Rows from block 2 of a small image classifier, named by matrix and row number. Rows with one number belong to one neuron. Each number is 128 + 24 x the weight over its row's rms, rounded and kept within 0 to 255. All counts start at 0. Numbers have three digits each.
After each neuron's rows are labels from the 100 images, of 14848, where the neuron reaches its highest value: "top examples" is what is common among them. Only what is clearly more common there than usual is listed. The data: capsule endoscopy frames (Kvasir-Capsule). In brackets: how many of the 100, against the usual share in percent.
# fc1: MLP up (model.blocks.2.mlp.fc1.weight, 320x80), inputs 0-79
# fc2: MLP down (model.blocks.2.mlp.fc2.weight, 80x320, transposed), outputs 0-79

fc1.14:111112117119130105171135085170165167158157160123122134175149102181124110121114128144155127094168116105070086171132107132133111155128128080143121101127074127141127134151119119153151140124097114127146119130136156142117141154132146116129155107
fc2.14:133116140137108138155189172068164102119112083148147152120158141154109145112135185109118112149125142136147170131123117126118135113126130145138119128131115093066109163130149126097113138118121135141080156130163141143152125153133105111120075111
top examples: finding: angiectasia (37 vs 1.9)

fc1.294:095122106101151125171072109153105105179111178118123118131140109137075101129103107118144103123151128092106117144139108139143119139114104086119092110149076117138119101141130121135142099111130105096109088088116156135104109107104124104160126152
fc2.294:117107132108128125091206125097132104149129101145122102081128125121141094116104089115090147174128121100149115109139144161105146148106181124098122077105135134097088146151129109107132113150114128140129147125179129122138158122159119110098108133
top examples: finding: reduced mucosal view (25 vs 6.2)

fc1.317:132109139103164146166132120146146119104145176146118112120098062185101112146112108100118108129123146152107123122136117123144136143120158080134118098165109165145142147099129146167134156124167150142139156136087139094132136152139119084102126088
fc2.317:112126102120119123118159140124133138134151070161161136168120136135135162135145157122140105131101119128184126082162140108123098129116161100138129173129114089093097102124136102052130164152110144131150165133134165120138119167134130116142130151
top examples: finding: angiectasia (61 vs 1.9)

fc1.263:097068136133119142126076107172135132146158141136144126139140127130143138135148112095115175126135120129092076112125091113134087178172092107149165178135154106155130132150124130125106144112097129143128148113109104127120143131154138113116153074
fc2.263:099117115132157124132188155093129154132133106094137093119121124122110148126119095135119125118122138116157114116165196124096096151149169107098124126118138122046120177096142112120091159151115129096136133144145142117111112145129122127125140173
top examples: finding: angiectasia (50 vs 1.9)

fc1.165:109143099115116146179116080111152110127113130124137128110157085135153112133140083140115139135144148119124148093147157117170153136155129160119113136159147135159125099088145103171112145124127132131098150103122114165117163139103123099043147147
fc2.165:143167144097158123132165131133118175106142130109104072151114140123109115126109120118124128135121138098167106129131126149090149110131123093067098117123139112144143143096127090041103105135131135133108135114141113113093126150145151151181107131
top examples: finding: ileocecal valve (32 vs 8.8)

fc1.47:164081154103156140182134135126156131136150084130129117135123094166127103157137128113154119130158130132112094153134104135128128118125164100144118149131124142161161123153121099130105149157080129115119173075107080131148147173106159116132153092
fc2.47:123133122114112131164163167110134127126119113088132120125148121151129140108110151102122149134139148121106164149155131127098147165136138080118121129172099112083101103114148108152135146127076125140072139141124185105110087131164078138142094093
top examples: finding: angiectasia (29 vs 1.9)

fc1.25:126130115130147133203124111140135136142122128085160137145122071133099093143116108144169149103108099113124100119097136146125139120093084141133143123114067107166178167150110123143150132138137096103114091133137111109134138122110140175137130154
fc2.25:104096148105103138111179140156112109166140113103127145119125123137126166144101119091109133156143175115162169160136151115129141129123128101083130135135166138142092160128131122096112064134136142156148145143166082128174128120162131099121102124
top examples: finding: reduced mucosal view (29 vs 6.2)

fc1.176:099122145156159118175088127138140098083127153110107107111157094166125148180133138093129163102114121125090134148104090102116133146150166102168113092116100148129138148162125114148121189131143104135122102117135128125149102139151115103141137093
fc2.176:105121160128071158161183155142135117129119084137146105135135122160136144105145140152112102116114137123148143096124146140115121103099163089098081148128097100107120087107159131126111124151099138154125146137156141147124113161140084062112120129
top examples: finding: angiectasia (40 vs 1.9)

fc1.230:119139105121133140142123100136173134130174116098083101122111089129124137086147133106135151101146100097131111126125134120129145100087160126162087135192117085165111112131095151169154106125142125147146120151121156117098123135109170151100113089
fc2.230:105119159131142125069131128156121127144093126096131118115112103050119132154110134160133146105119138096126126142137135175107149146131099119154138141150171173149078120114162151082116124162099119160134142140151110147107083118155121148139117116
top examples: finding: reduced mucosal view (38 vs 6.2)

fc1.74:137111140137142126155082125170173152097130140104149107130119129174184149203143154097129121123132117148132126126129121155098106148118102126171126129148109108147109120124107198137094157081141136133151108110142150153159139136128117146127133112
fc2.74:129085125116146167104179083128147154130105122130116130154107145128128089119104109107139178117109155141109119180177172133139160140134113113157120154148147143102085107112165139146140131160157120152118149155135132097112112142188139143138120110
top examples: finding: angiectasia (27 vs 1.9)

fc1.279:099155154109148173190144116167151143110108129109121091161135082123092111119147102129144131106143100125130063116123108132146122139128117105163164154151092154156139176137140114181106150123137119117112106099122136152100117145145137143116146105
fc2.279:129124119118119146124107192057124137178154121153132137123123147159148122108133158090081108135105133132143123147107095118137134174119194121131097138120137092103100129140133115108144168134127130150136154124149155141113076163123128118154117096
top examples: finding: angiectasia (36 vs 1.9)

fc1.102:151091134146107153176141066149175102159119109160152149125131119169113120155138143117176171111147117135074103141108119156127121138159115121165120149126150125150153117134129138157121161108127142140164151142134136153148164148127131140178118095
fc2.102:135152116134141148136206166108120192146149131141121106148109147138142119124166141120089100163107108155129131098152167123107132149128167115106078125104151118113111130119155125120140174140133107128120164090158166140101111123150123129140166120
top examples: finding: angiectasia (67 vs 1.9)

fc1.106:128136133103176147213125109097154136123162116146114132127116118100087133109123106133117120096097112103129111154117126119118150118104088122137138158166098147159121170131132094189135154126167138101160101147144124109123163149086131125117118133
fc2.106:099137121118107138131167154158121124132146091086142115092087141155142147167147142136103053121122140117144125144122145126115142102127180098108136151132119142116110088106154123095114103122073126098103144139121132107136104151179122080131117103
top examples: finding: reduced mucosal view (25 vs 6.2)

fc1.238:108124122130146135168178156140176133134139131094144119142154069141116130133144160166126157127131103108146127116125133134121151128111186124148121128157112120138170163136093095182125139131136130098127130160108153153104147099105082171093118100
fc2.238:129125127138125124101113167137137151127149131136133102122151128099143126120098167109090087118151126150106125136121140152107115136117166118122137132125151163169091130127149127105130106145127091135105094136178087114129060154179124111144049138
top examples: finding: reduced mucosal view (34 vs 6.2)

fc1.270:031121143115102129132164107088112142110107102105110150100153102084126131125138150128142133121133117110150180133137154102113107138104152102115124125124150130139129081093118124100132131117105105128157081125090124132148151094132092169121125140
fc2.270:185147083086157108153102158175108109112115088121128142157117148138113118100097103124117108132134136132113145135103156144141173152144102113103117141140122115189140123134142115164072077106135144119118126144084120097157122121135129120135125094
top examples: finding: ileocecal valve (25 vs 8.8)

fc1.306:121095110119107148160087089143157093164145160099130132110132119139094159121121135105119169118122117134120160190132115123163156119141135098140169114154130162176183143150128124171125129104133110094116141141123135136167125154133128079131146104
fc2.306:139093132097116160120169154124097105158144103126111119120130114154141119100122144127099101167149166146140137128157149169122138127167177124127135132131130104090098107118197134066099122160144138133107175095125130129100134153156116118124131097
top examples: finding: angiectasia (64 vs 1.9)

fc1.44:129123135144159131161063062164165094124112169131122089098130109124124096116140103097154141086123123126106084125122105112124121134115147114131097119140105106117134125160098097132115106175114103142123158109117119150147116162108115079123152106
fc2.44:136117137130129142130177153099113142135119116138118109126110147143154115125140129087119124135115165125131120128142155122118170154125153178099106158130148124123075131099174128093091142138095144160091108115156163130096131148171148124136046108
top examples: finding: angiectasia (47 vs 1.9)

fc1.95:125100142125141156117174100161210146094158144116118131154117099161123171124133141117124108096166104137112057167158137146118108108110120122131142118142092114134145159112104143158119140098125110137122146165120122152153125103137147127147125093
fc2.95:137099149136151157171156118070144141135147110123122107121125090129088126123121148087110119123122167135133163093116137127097120163146167114184112123136114111127086138110193172131146152145129141121096130139150154142087095152125096119128118109
top examples: finding: angiectasia (34 vs 1.9)

fc1.168:111070119125130108168059089095120103128156066140137153100133170131130130152130109145127161139140115143144178175126122127144146134147123112136143134121149181144139111159116114116109114085124131144131147112100081106140145131164103125116128125
fc2.168:152116178106080139119154172158119099150091154124123142145129136160139097110116144150150138135124171113126131172142095113112131147119159102090146135126081116103127116150152109056097113092118142098129143158119151137159145104131125136130136168
top examples: finding: ileocecal valve (38 vs 8.8)

fc1.16:137142127168158134182159102114128062113122145161132126125153101122139126163154091150090162094095124132127112115124140110132172148108140178138122143148112125165097107131133110180125158156147123136145120117140127167161143097168144143112136114
fc2.16:108114143109089111116154176165148136094124110112163143139163141139138176104117160145130067138106125139166116088114126133137093103141123117138115121094124109123124112137168097057131141150136112126119125118171149129138109173147134088154115135
top examples: finding: ileocecal valve (36 vs 8.8)

fc1.51:111114125118112130169120121139151134146150143112161140156138083136110129144098144131110176077125127115092083121077105154136152178130143101138117131081131108135137151134099122143107179111153112113108098135096159127090130105137103137170121087
fc2.51:115127119125111137150156175119148151154138113123133105136124126138115122126154151160083062138105092132131135149132106127111107085113139043120110149114139124130129093139157125102114131116121115146148144109186102102155090146147132069119120130
top examples: finding: angiectasia (48 vs 1.9)

fc1.271:139115128140129129166112092168146127139158115102142142111111094122131156146148172169151184073154114153119130114133116119138154097182167127159106139102128097141145137165137146168105101124134149097114092149103138129154132085100116149124113125
fc2.271:150156134127130130116172142119077207134137143120095084132132103136140078119111124107129146164129134098110128111138131122059134171141128102119127133140189158135130145092170131120107114145131139138091123141151104115135100150144130111101120114
top examples: finding: angiectasia (27 vs 1.9)

fc1.96:109103127155097136144113071089144074118141101155141127134138113186130142145157105123133161144130105157130100127120085134137158179163170119151087114139179124133142101136115131170136091114110123131157135126110165145155148104115134139128111119
fc2.96:109105150115156152095201174183121152144145136116095114128127092134144125118100134123116132151115136093140125094136168144072108135150133089107125164120143141123149138134160140099110117131128120118123151150187101091138107141149138100133115163
top examples: finding: ileocecal valve (49 vs 8.8)

fc1.303:100107156120142111176107102124161121131114102120127105109125113140103167143128091082125109115131138128114112129136093101122117163127172095161141105140097157133112104177132140159107194098122138081111117154123143123098101148155109105141169105
fc2.303:142103130099131149156136132138182104102142080109149128128131131137128136094142166138152079123154167167126124130148160112146130098153196109132116152147117096090124075103160104113129140129109149114112169158140143112123133148139115091164127147
top examples: finding: angiectasia (41 vs 1.9)

fc1.192:173115140151096133187072107088124099129115131107159101091147173134097133133141104141139135122120117129110105122129105149091156130153120145119139170144117089127155141137103082154097102147117111109140145153113167129154102186110134138141135128
fc2.192:119132140109176110118198134156103174163127118116115127125118110136176118138091120095140137140128154119130121134161162130107133189104118109100116138141139150127112167146136146113095103122107124161097140102162091125132099108154183148122112157
top examples: finding: ileocecal valve (35 vs 8.8)

fc1.68:103102140128134137147117095116130113087133131122129116095122103154101133134124077094092133090104139107110082120117125128183147117134170158162120151104144133152130122114155152151104192098137145098125125107128145123105111160150134100125138058
fc2.68:139128101140144101116181135147185134074122117119108121105099157125111132135168170130153110134142141139134140123135141127175129078148108085118123141092122134087111122103136107048134166146102157134143175142121136141110133137137127105131139140
top examples: finding: angiectasia (64 vs 1.9)

fc1.22:169102129141155129123133090100138090151109139127128061138109134172120139137110113138107163105130104149117100095118097106123117118169094126111164118140135128150090136128089158154183102106162132130139155138097145137135107105177156112108104140
fc2.22:116143132134074162098107094102152128121148113125135151126126099086101084139114180149150131113123116142119096118135154101143130159090143123127108157147058107120127109125141171101109156135077129082142145128118127139123173149107126155107135137
top examples: finding: ileocecal valve (27 vs 8.8)

fc1.286:136094136134124158182093070127145070114134145123145134149142089139104102111151157111134152106158098152100107117119102141142163143141121122144147112126130091132159145145081117164097152127145126120091146137117148092144134144100171140157107093
fc2.286:104101161128122152125222147100112168121120128090117097137133110131120119131139124098121188178130127123151142113157132155108135136145107111119098155150162120076120112136180132103114123133137117157114123133159104096123120138166117149130110109
top examples: finding: angiectasia (27 vs 1.9)

fc1.188:128107124146175159167113053152152130100119166146119079150108143145075160139133105105149136119129111133091115119131148140119103101165137116160116110153072112135130150096134113145128142130164127124138143162128141080125163149114138135126151110
fc2.188:125157099120127105135207135100156139142165123070133102104114117129109147127149137139109084137147104149167132114156185149107125136130138130089127159144138111099101124135153125114098141111118118119149128134165126084097133120156156098118128179
top examples: finding: angiectasia (30 vs 1.9)

fc1.255:130115098139141120177136100154158089120135124115121158113134108155109102109119134093140153080108113137047105129146075122145098108141138125157110118132119127131125117155125140158155182120153109104108140110120121105136140148136098137154085075
fc2.255:093114136112102127142174178134126121136136103138150110085119129133127149118134160149099079137103116124182127097126138150096119124114168079107109149134133117129149080093171123118102147118089124127152129124157144137119108157154151065115127159
top examples: finding: angiectasia (26 vs 1.9)

fc1.48:116116134136145120062192154106098136119113116166132152102126167091127131171133170129124128135122139127119111133113132118126129134100139152095113156090163115145128087109130086101128140115126123160122081096135103137113156095116128135186087143
fc2.48:141132092132104108171080155158144145114122146100136146080138124123118161128123122167118154122140123105102155086113122136141106145141062105108129121096148160145159100115092149175096137114144137096084114137120157151148119135092115099107153140
top examples: finding: ileocecal valve (26 vs 8.8)

fc1.318:113090076108135159092106136091186137104148108147154135155143146139115081139163153130113139116135153121086133101094078111124126082111115127133131110128074157145140124140136143128113125151126097126160083140107154144111130128124132149129182120
fc2.318:160158105103111140163158109169105109130143180134160134112142128109147188141136070127130134174138129105107091108145149119120135137108135093174116128107166103110134135134118156126108124093121107142138147154122101135076110137133120128148071143
top examples: finding: angiectasia (27 vs 1.9)

fc1.254:125101112119107146102110135107165152114143102134144175126140132143098072139138145106079142094140123123119121117119120087124135121143143157157125120171060161125157107129116138082080145168134120153144113127139184133121127108105128142118140178
fc2.254:177129115136132163176138124168095126093083114130171094140114114129115133115106132123103135117167108094158133166114119088134085129143132167132153108110184130092138106150132147142147113103120119162164153126112138141084120120149144105118097152
top examples: finding: angiectasia (44 vs 1.9)

fc1.244:147100116114099159195098094145176104144155147102151127125121103157095084125110101143146148107094135112105111166104133140164113144136155104151124112145123107156120154136108122143146122155121117135106162112115160101099156155102108125149151077
fc2.244:122114142122097140109145138109108145163096104152159121108132112150149132127115154106137129125130128113126138128140140160088160123118132091138144113140115119084092105130180112079141120162089167154087144142107149102107092149179069114136093098
top examples: finding: angiectasia (42 vs 1.9)

fc1.36:135104133127141144159103068158160110154131167138157114133135081157090102145129122067125180094126124098073105124130096133130146155132121092146108108102114116146128154134115117162132148138140151088131137124125165128109128148121101116145099091
fc2.36:113130159119099106123163164117109137146153093117125143136144157134136167115130145128114089139121150138175141134150133126128110113108176098120108157156160126101130132185160160078129134144085134153132193112163158131133114159165160120136133112
top examples: finding: angiectasia (55 vs 1.9)

fc1.183:126106099133142122148103084169180132155121147117152108140130065157090111140124085063127148136121119138091127153153123124114127142153143113161127120149110091179131140153117134163126150133103116119106153109109156120111134160138130133146141073
fc2.183:110121100141125116137143152099138123134130114133105122089139144162139119103147182096124072146121118136154132121137174120101144121116181118124119108156138125087103125126166134084121088107092135126107178096155165118097124161166098094141104128
top examples: finding: angiectasia (25 vs 1.9)

fc1.198:130100103135184115144099048154147096129137134133131128124141095110128152133133119052106156113127091109081126127082098138119132133147146119143130130127109146161146136157114091137122169123123109114114154113134096133169139136115155111142115094
fc2.198:104133124114111108110177147151121108143111122123125116128129138167132133134116174122132109128121155103191144065114152140111098146114149125125084136131154122105156103137156130084091135166095105120145158101141137153144120189135142087099092133
top examples: finding: angiectasia (29 vs 1.9)

fc1.18:119142109108136131137117118091131100127178097137176093135149133147099108112146104139145158103132103090102054160129164146102134164123167143138082130134143107147162108138111116171115153131124156142092110150126147140096148139107113120159130097
fc2.18:140183132121138124133127155129141159151134176113110131132113061164134112140138143140101106114130142126110173107138130126107165173143136099073181108129126133129125156123144156136102094133078142129108122127132135123128096135142155082114071138
top examples: finding: angiectasia (36 vs 1.9)

fc1.245:135131124113191150150126108154144126132157142163137063102149089142119112128095140109138131130134140115070095153101146167149138138131153090152162081175069137129119135141123131152145115157094125151122124138124129125149130173126114132115110111
fc2.245:106087137103138143107193068129180133096149134134148152117106115132108145139153164126097136087116124144152135135167139112112130135136147123161122132127137114107063090099158113108142162146126153094136162133138105110114117110170138109143110109
top examples: finding: angiectasia (35 vs 1.9)

fc1.78:115083137143106156154123099176163134120120100112122171099140096156122128152102120165122160106118143123124135150131114138119148121145141107145113135129121122161129160059141138172144120120092101112150119141079092105125104071164084135129121123
fc2.78:121094167099109139102147158121094138158142150126137113112125164146118146136162168146127143172128123123133141136109137116076128113150163098141134156124117128115149088144168088047124157126123153129138173111152136101105123145177148112116139127
top examples: finding: angiectasia (62 vs 1.9)

fc1.219:125115123134117139189071110146100148129163146128122114118135077113101075117119159119164121128131127110124103121142134134180161095134093128131111135134146127171188136123092113139119160160127117124091100122071143138107137148131131142145138095
fc2.219:143119169135130159138145142103107137188149109110102107120122123143169131145140106112081121138141169087138132149175126127108143141144140102101134122114151128105081164145155110113097092173131147154114153143180091115134095128162128119116097107
top examples: finding: ileocecal valve (25 vs 8.8)

fc1.133:105123119080130132083169145061107115142102134139150155097125183068120121136116168131092122123131139141149125116151153136145121147096092114105123107104176118131104104106127094115128164157107122159156139092114129111162124111137116150124117138
fc2.133:143153116122117120164120168205114148114106141119136138151128129130126185124103145171120115134119130104121166083110140148118113133147078102089122118126071126186156173127146120139105102131143137134094099150115141140131123132108101121136136162
top examples: finding: ileocecal valve (41 vs 8.8)

fc1.100:095123120145136108188093098173131116100155183146135134123145085142090135144115157138146130084152116154100109126114099124128111142140126139142120119127073112156148218143099140158128125157127136137137121137126122117099105153134112146131147127
fc2.100:122099156159130105134192144147132132148111120121115111089140141158165114147183145099113138140137122114191132137151164095087145126097148082117113127134139129131082128152166094089124120140125127146126152109160128150138126119171135080130118135
top examples: finding: angiectasia (32 vs 1.9)

fc1.28:096139145096130130086165143059138120114137092144131137131136105092139108133130133132094164119126157117148129157178168103132169139136137128126143111087176103126122070086155101122123185130106131098150110126136145122125122094121155126130123125
fc2.28:140173155126112124148052149176134119118122142105137148138137116132097109111128149130138093115120126147105173090093087145150123141132094113118119092108105113175160157168122137150138069140123134136133106128130124135096111148145073111126113133
top examples: finding: ileocecal valve (35 vs 8.8)

fc1.111:114122131103107131099152122082110125113132057108134177139136124098163115139144161131136149142153125126176143152165114113140158130098160158137145131144179128140144112154133058098163140130095104101111155161126125105144160128124135140123150134
fc2.111:137154118096104134165100174200108118147111146141129180153119113136127141139104116142136100149134143126067185123141118144128111136156082135104129115136124134211124119145155154141135093114128153157135108123148138121150143123132111146139116130
top examples: finding: ileocecal valve (25 vs 8.8)

fc1.305:139095133121131156149084104187168124130158189143124118127101084143087149150146153113146124096163098126101105119155118162128103089149097122133156124114075090124152144153105151127116138116157147118122127103113118122132097131150161122154139119
fc2.305:079119152133143154115185130119104132136126096101131122143150141128142095131158134090104150148123142095175112116172128094119132156157128107111102138156153120114102120131168071100103156108132131136125143147150094073129114144164142120118081145
top examples: finding: angiectasia (26 vs 1.9)

fc1.240:147106126159160121122129090133121120171147164125119093127135147158118106142108074131121144110135125107107094133114104131133111087187118077132167096087106128131134134178131168153133101098136140189115113107124128117151125119154111143131088113
fc2.240:121124153142146131128115079111175125131141108143117093114133107097094086129175168162154159092162120122117138122123149092145122121122124123151100136138102111092137133168120107072120121153061151083124147144132102136142141161111133119131119163
top examples: finding: angiectasia (47 vs 1.9)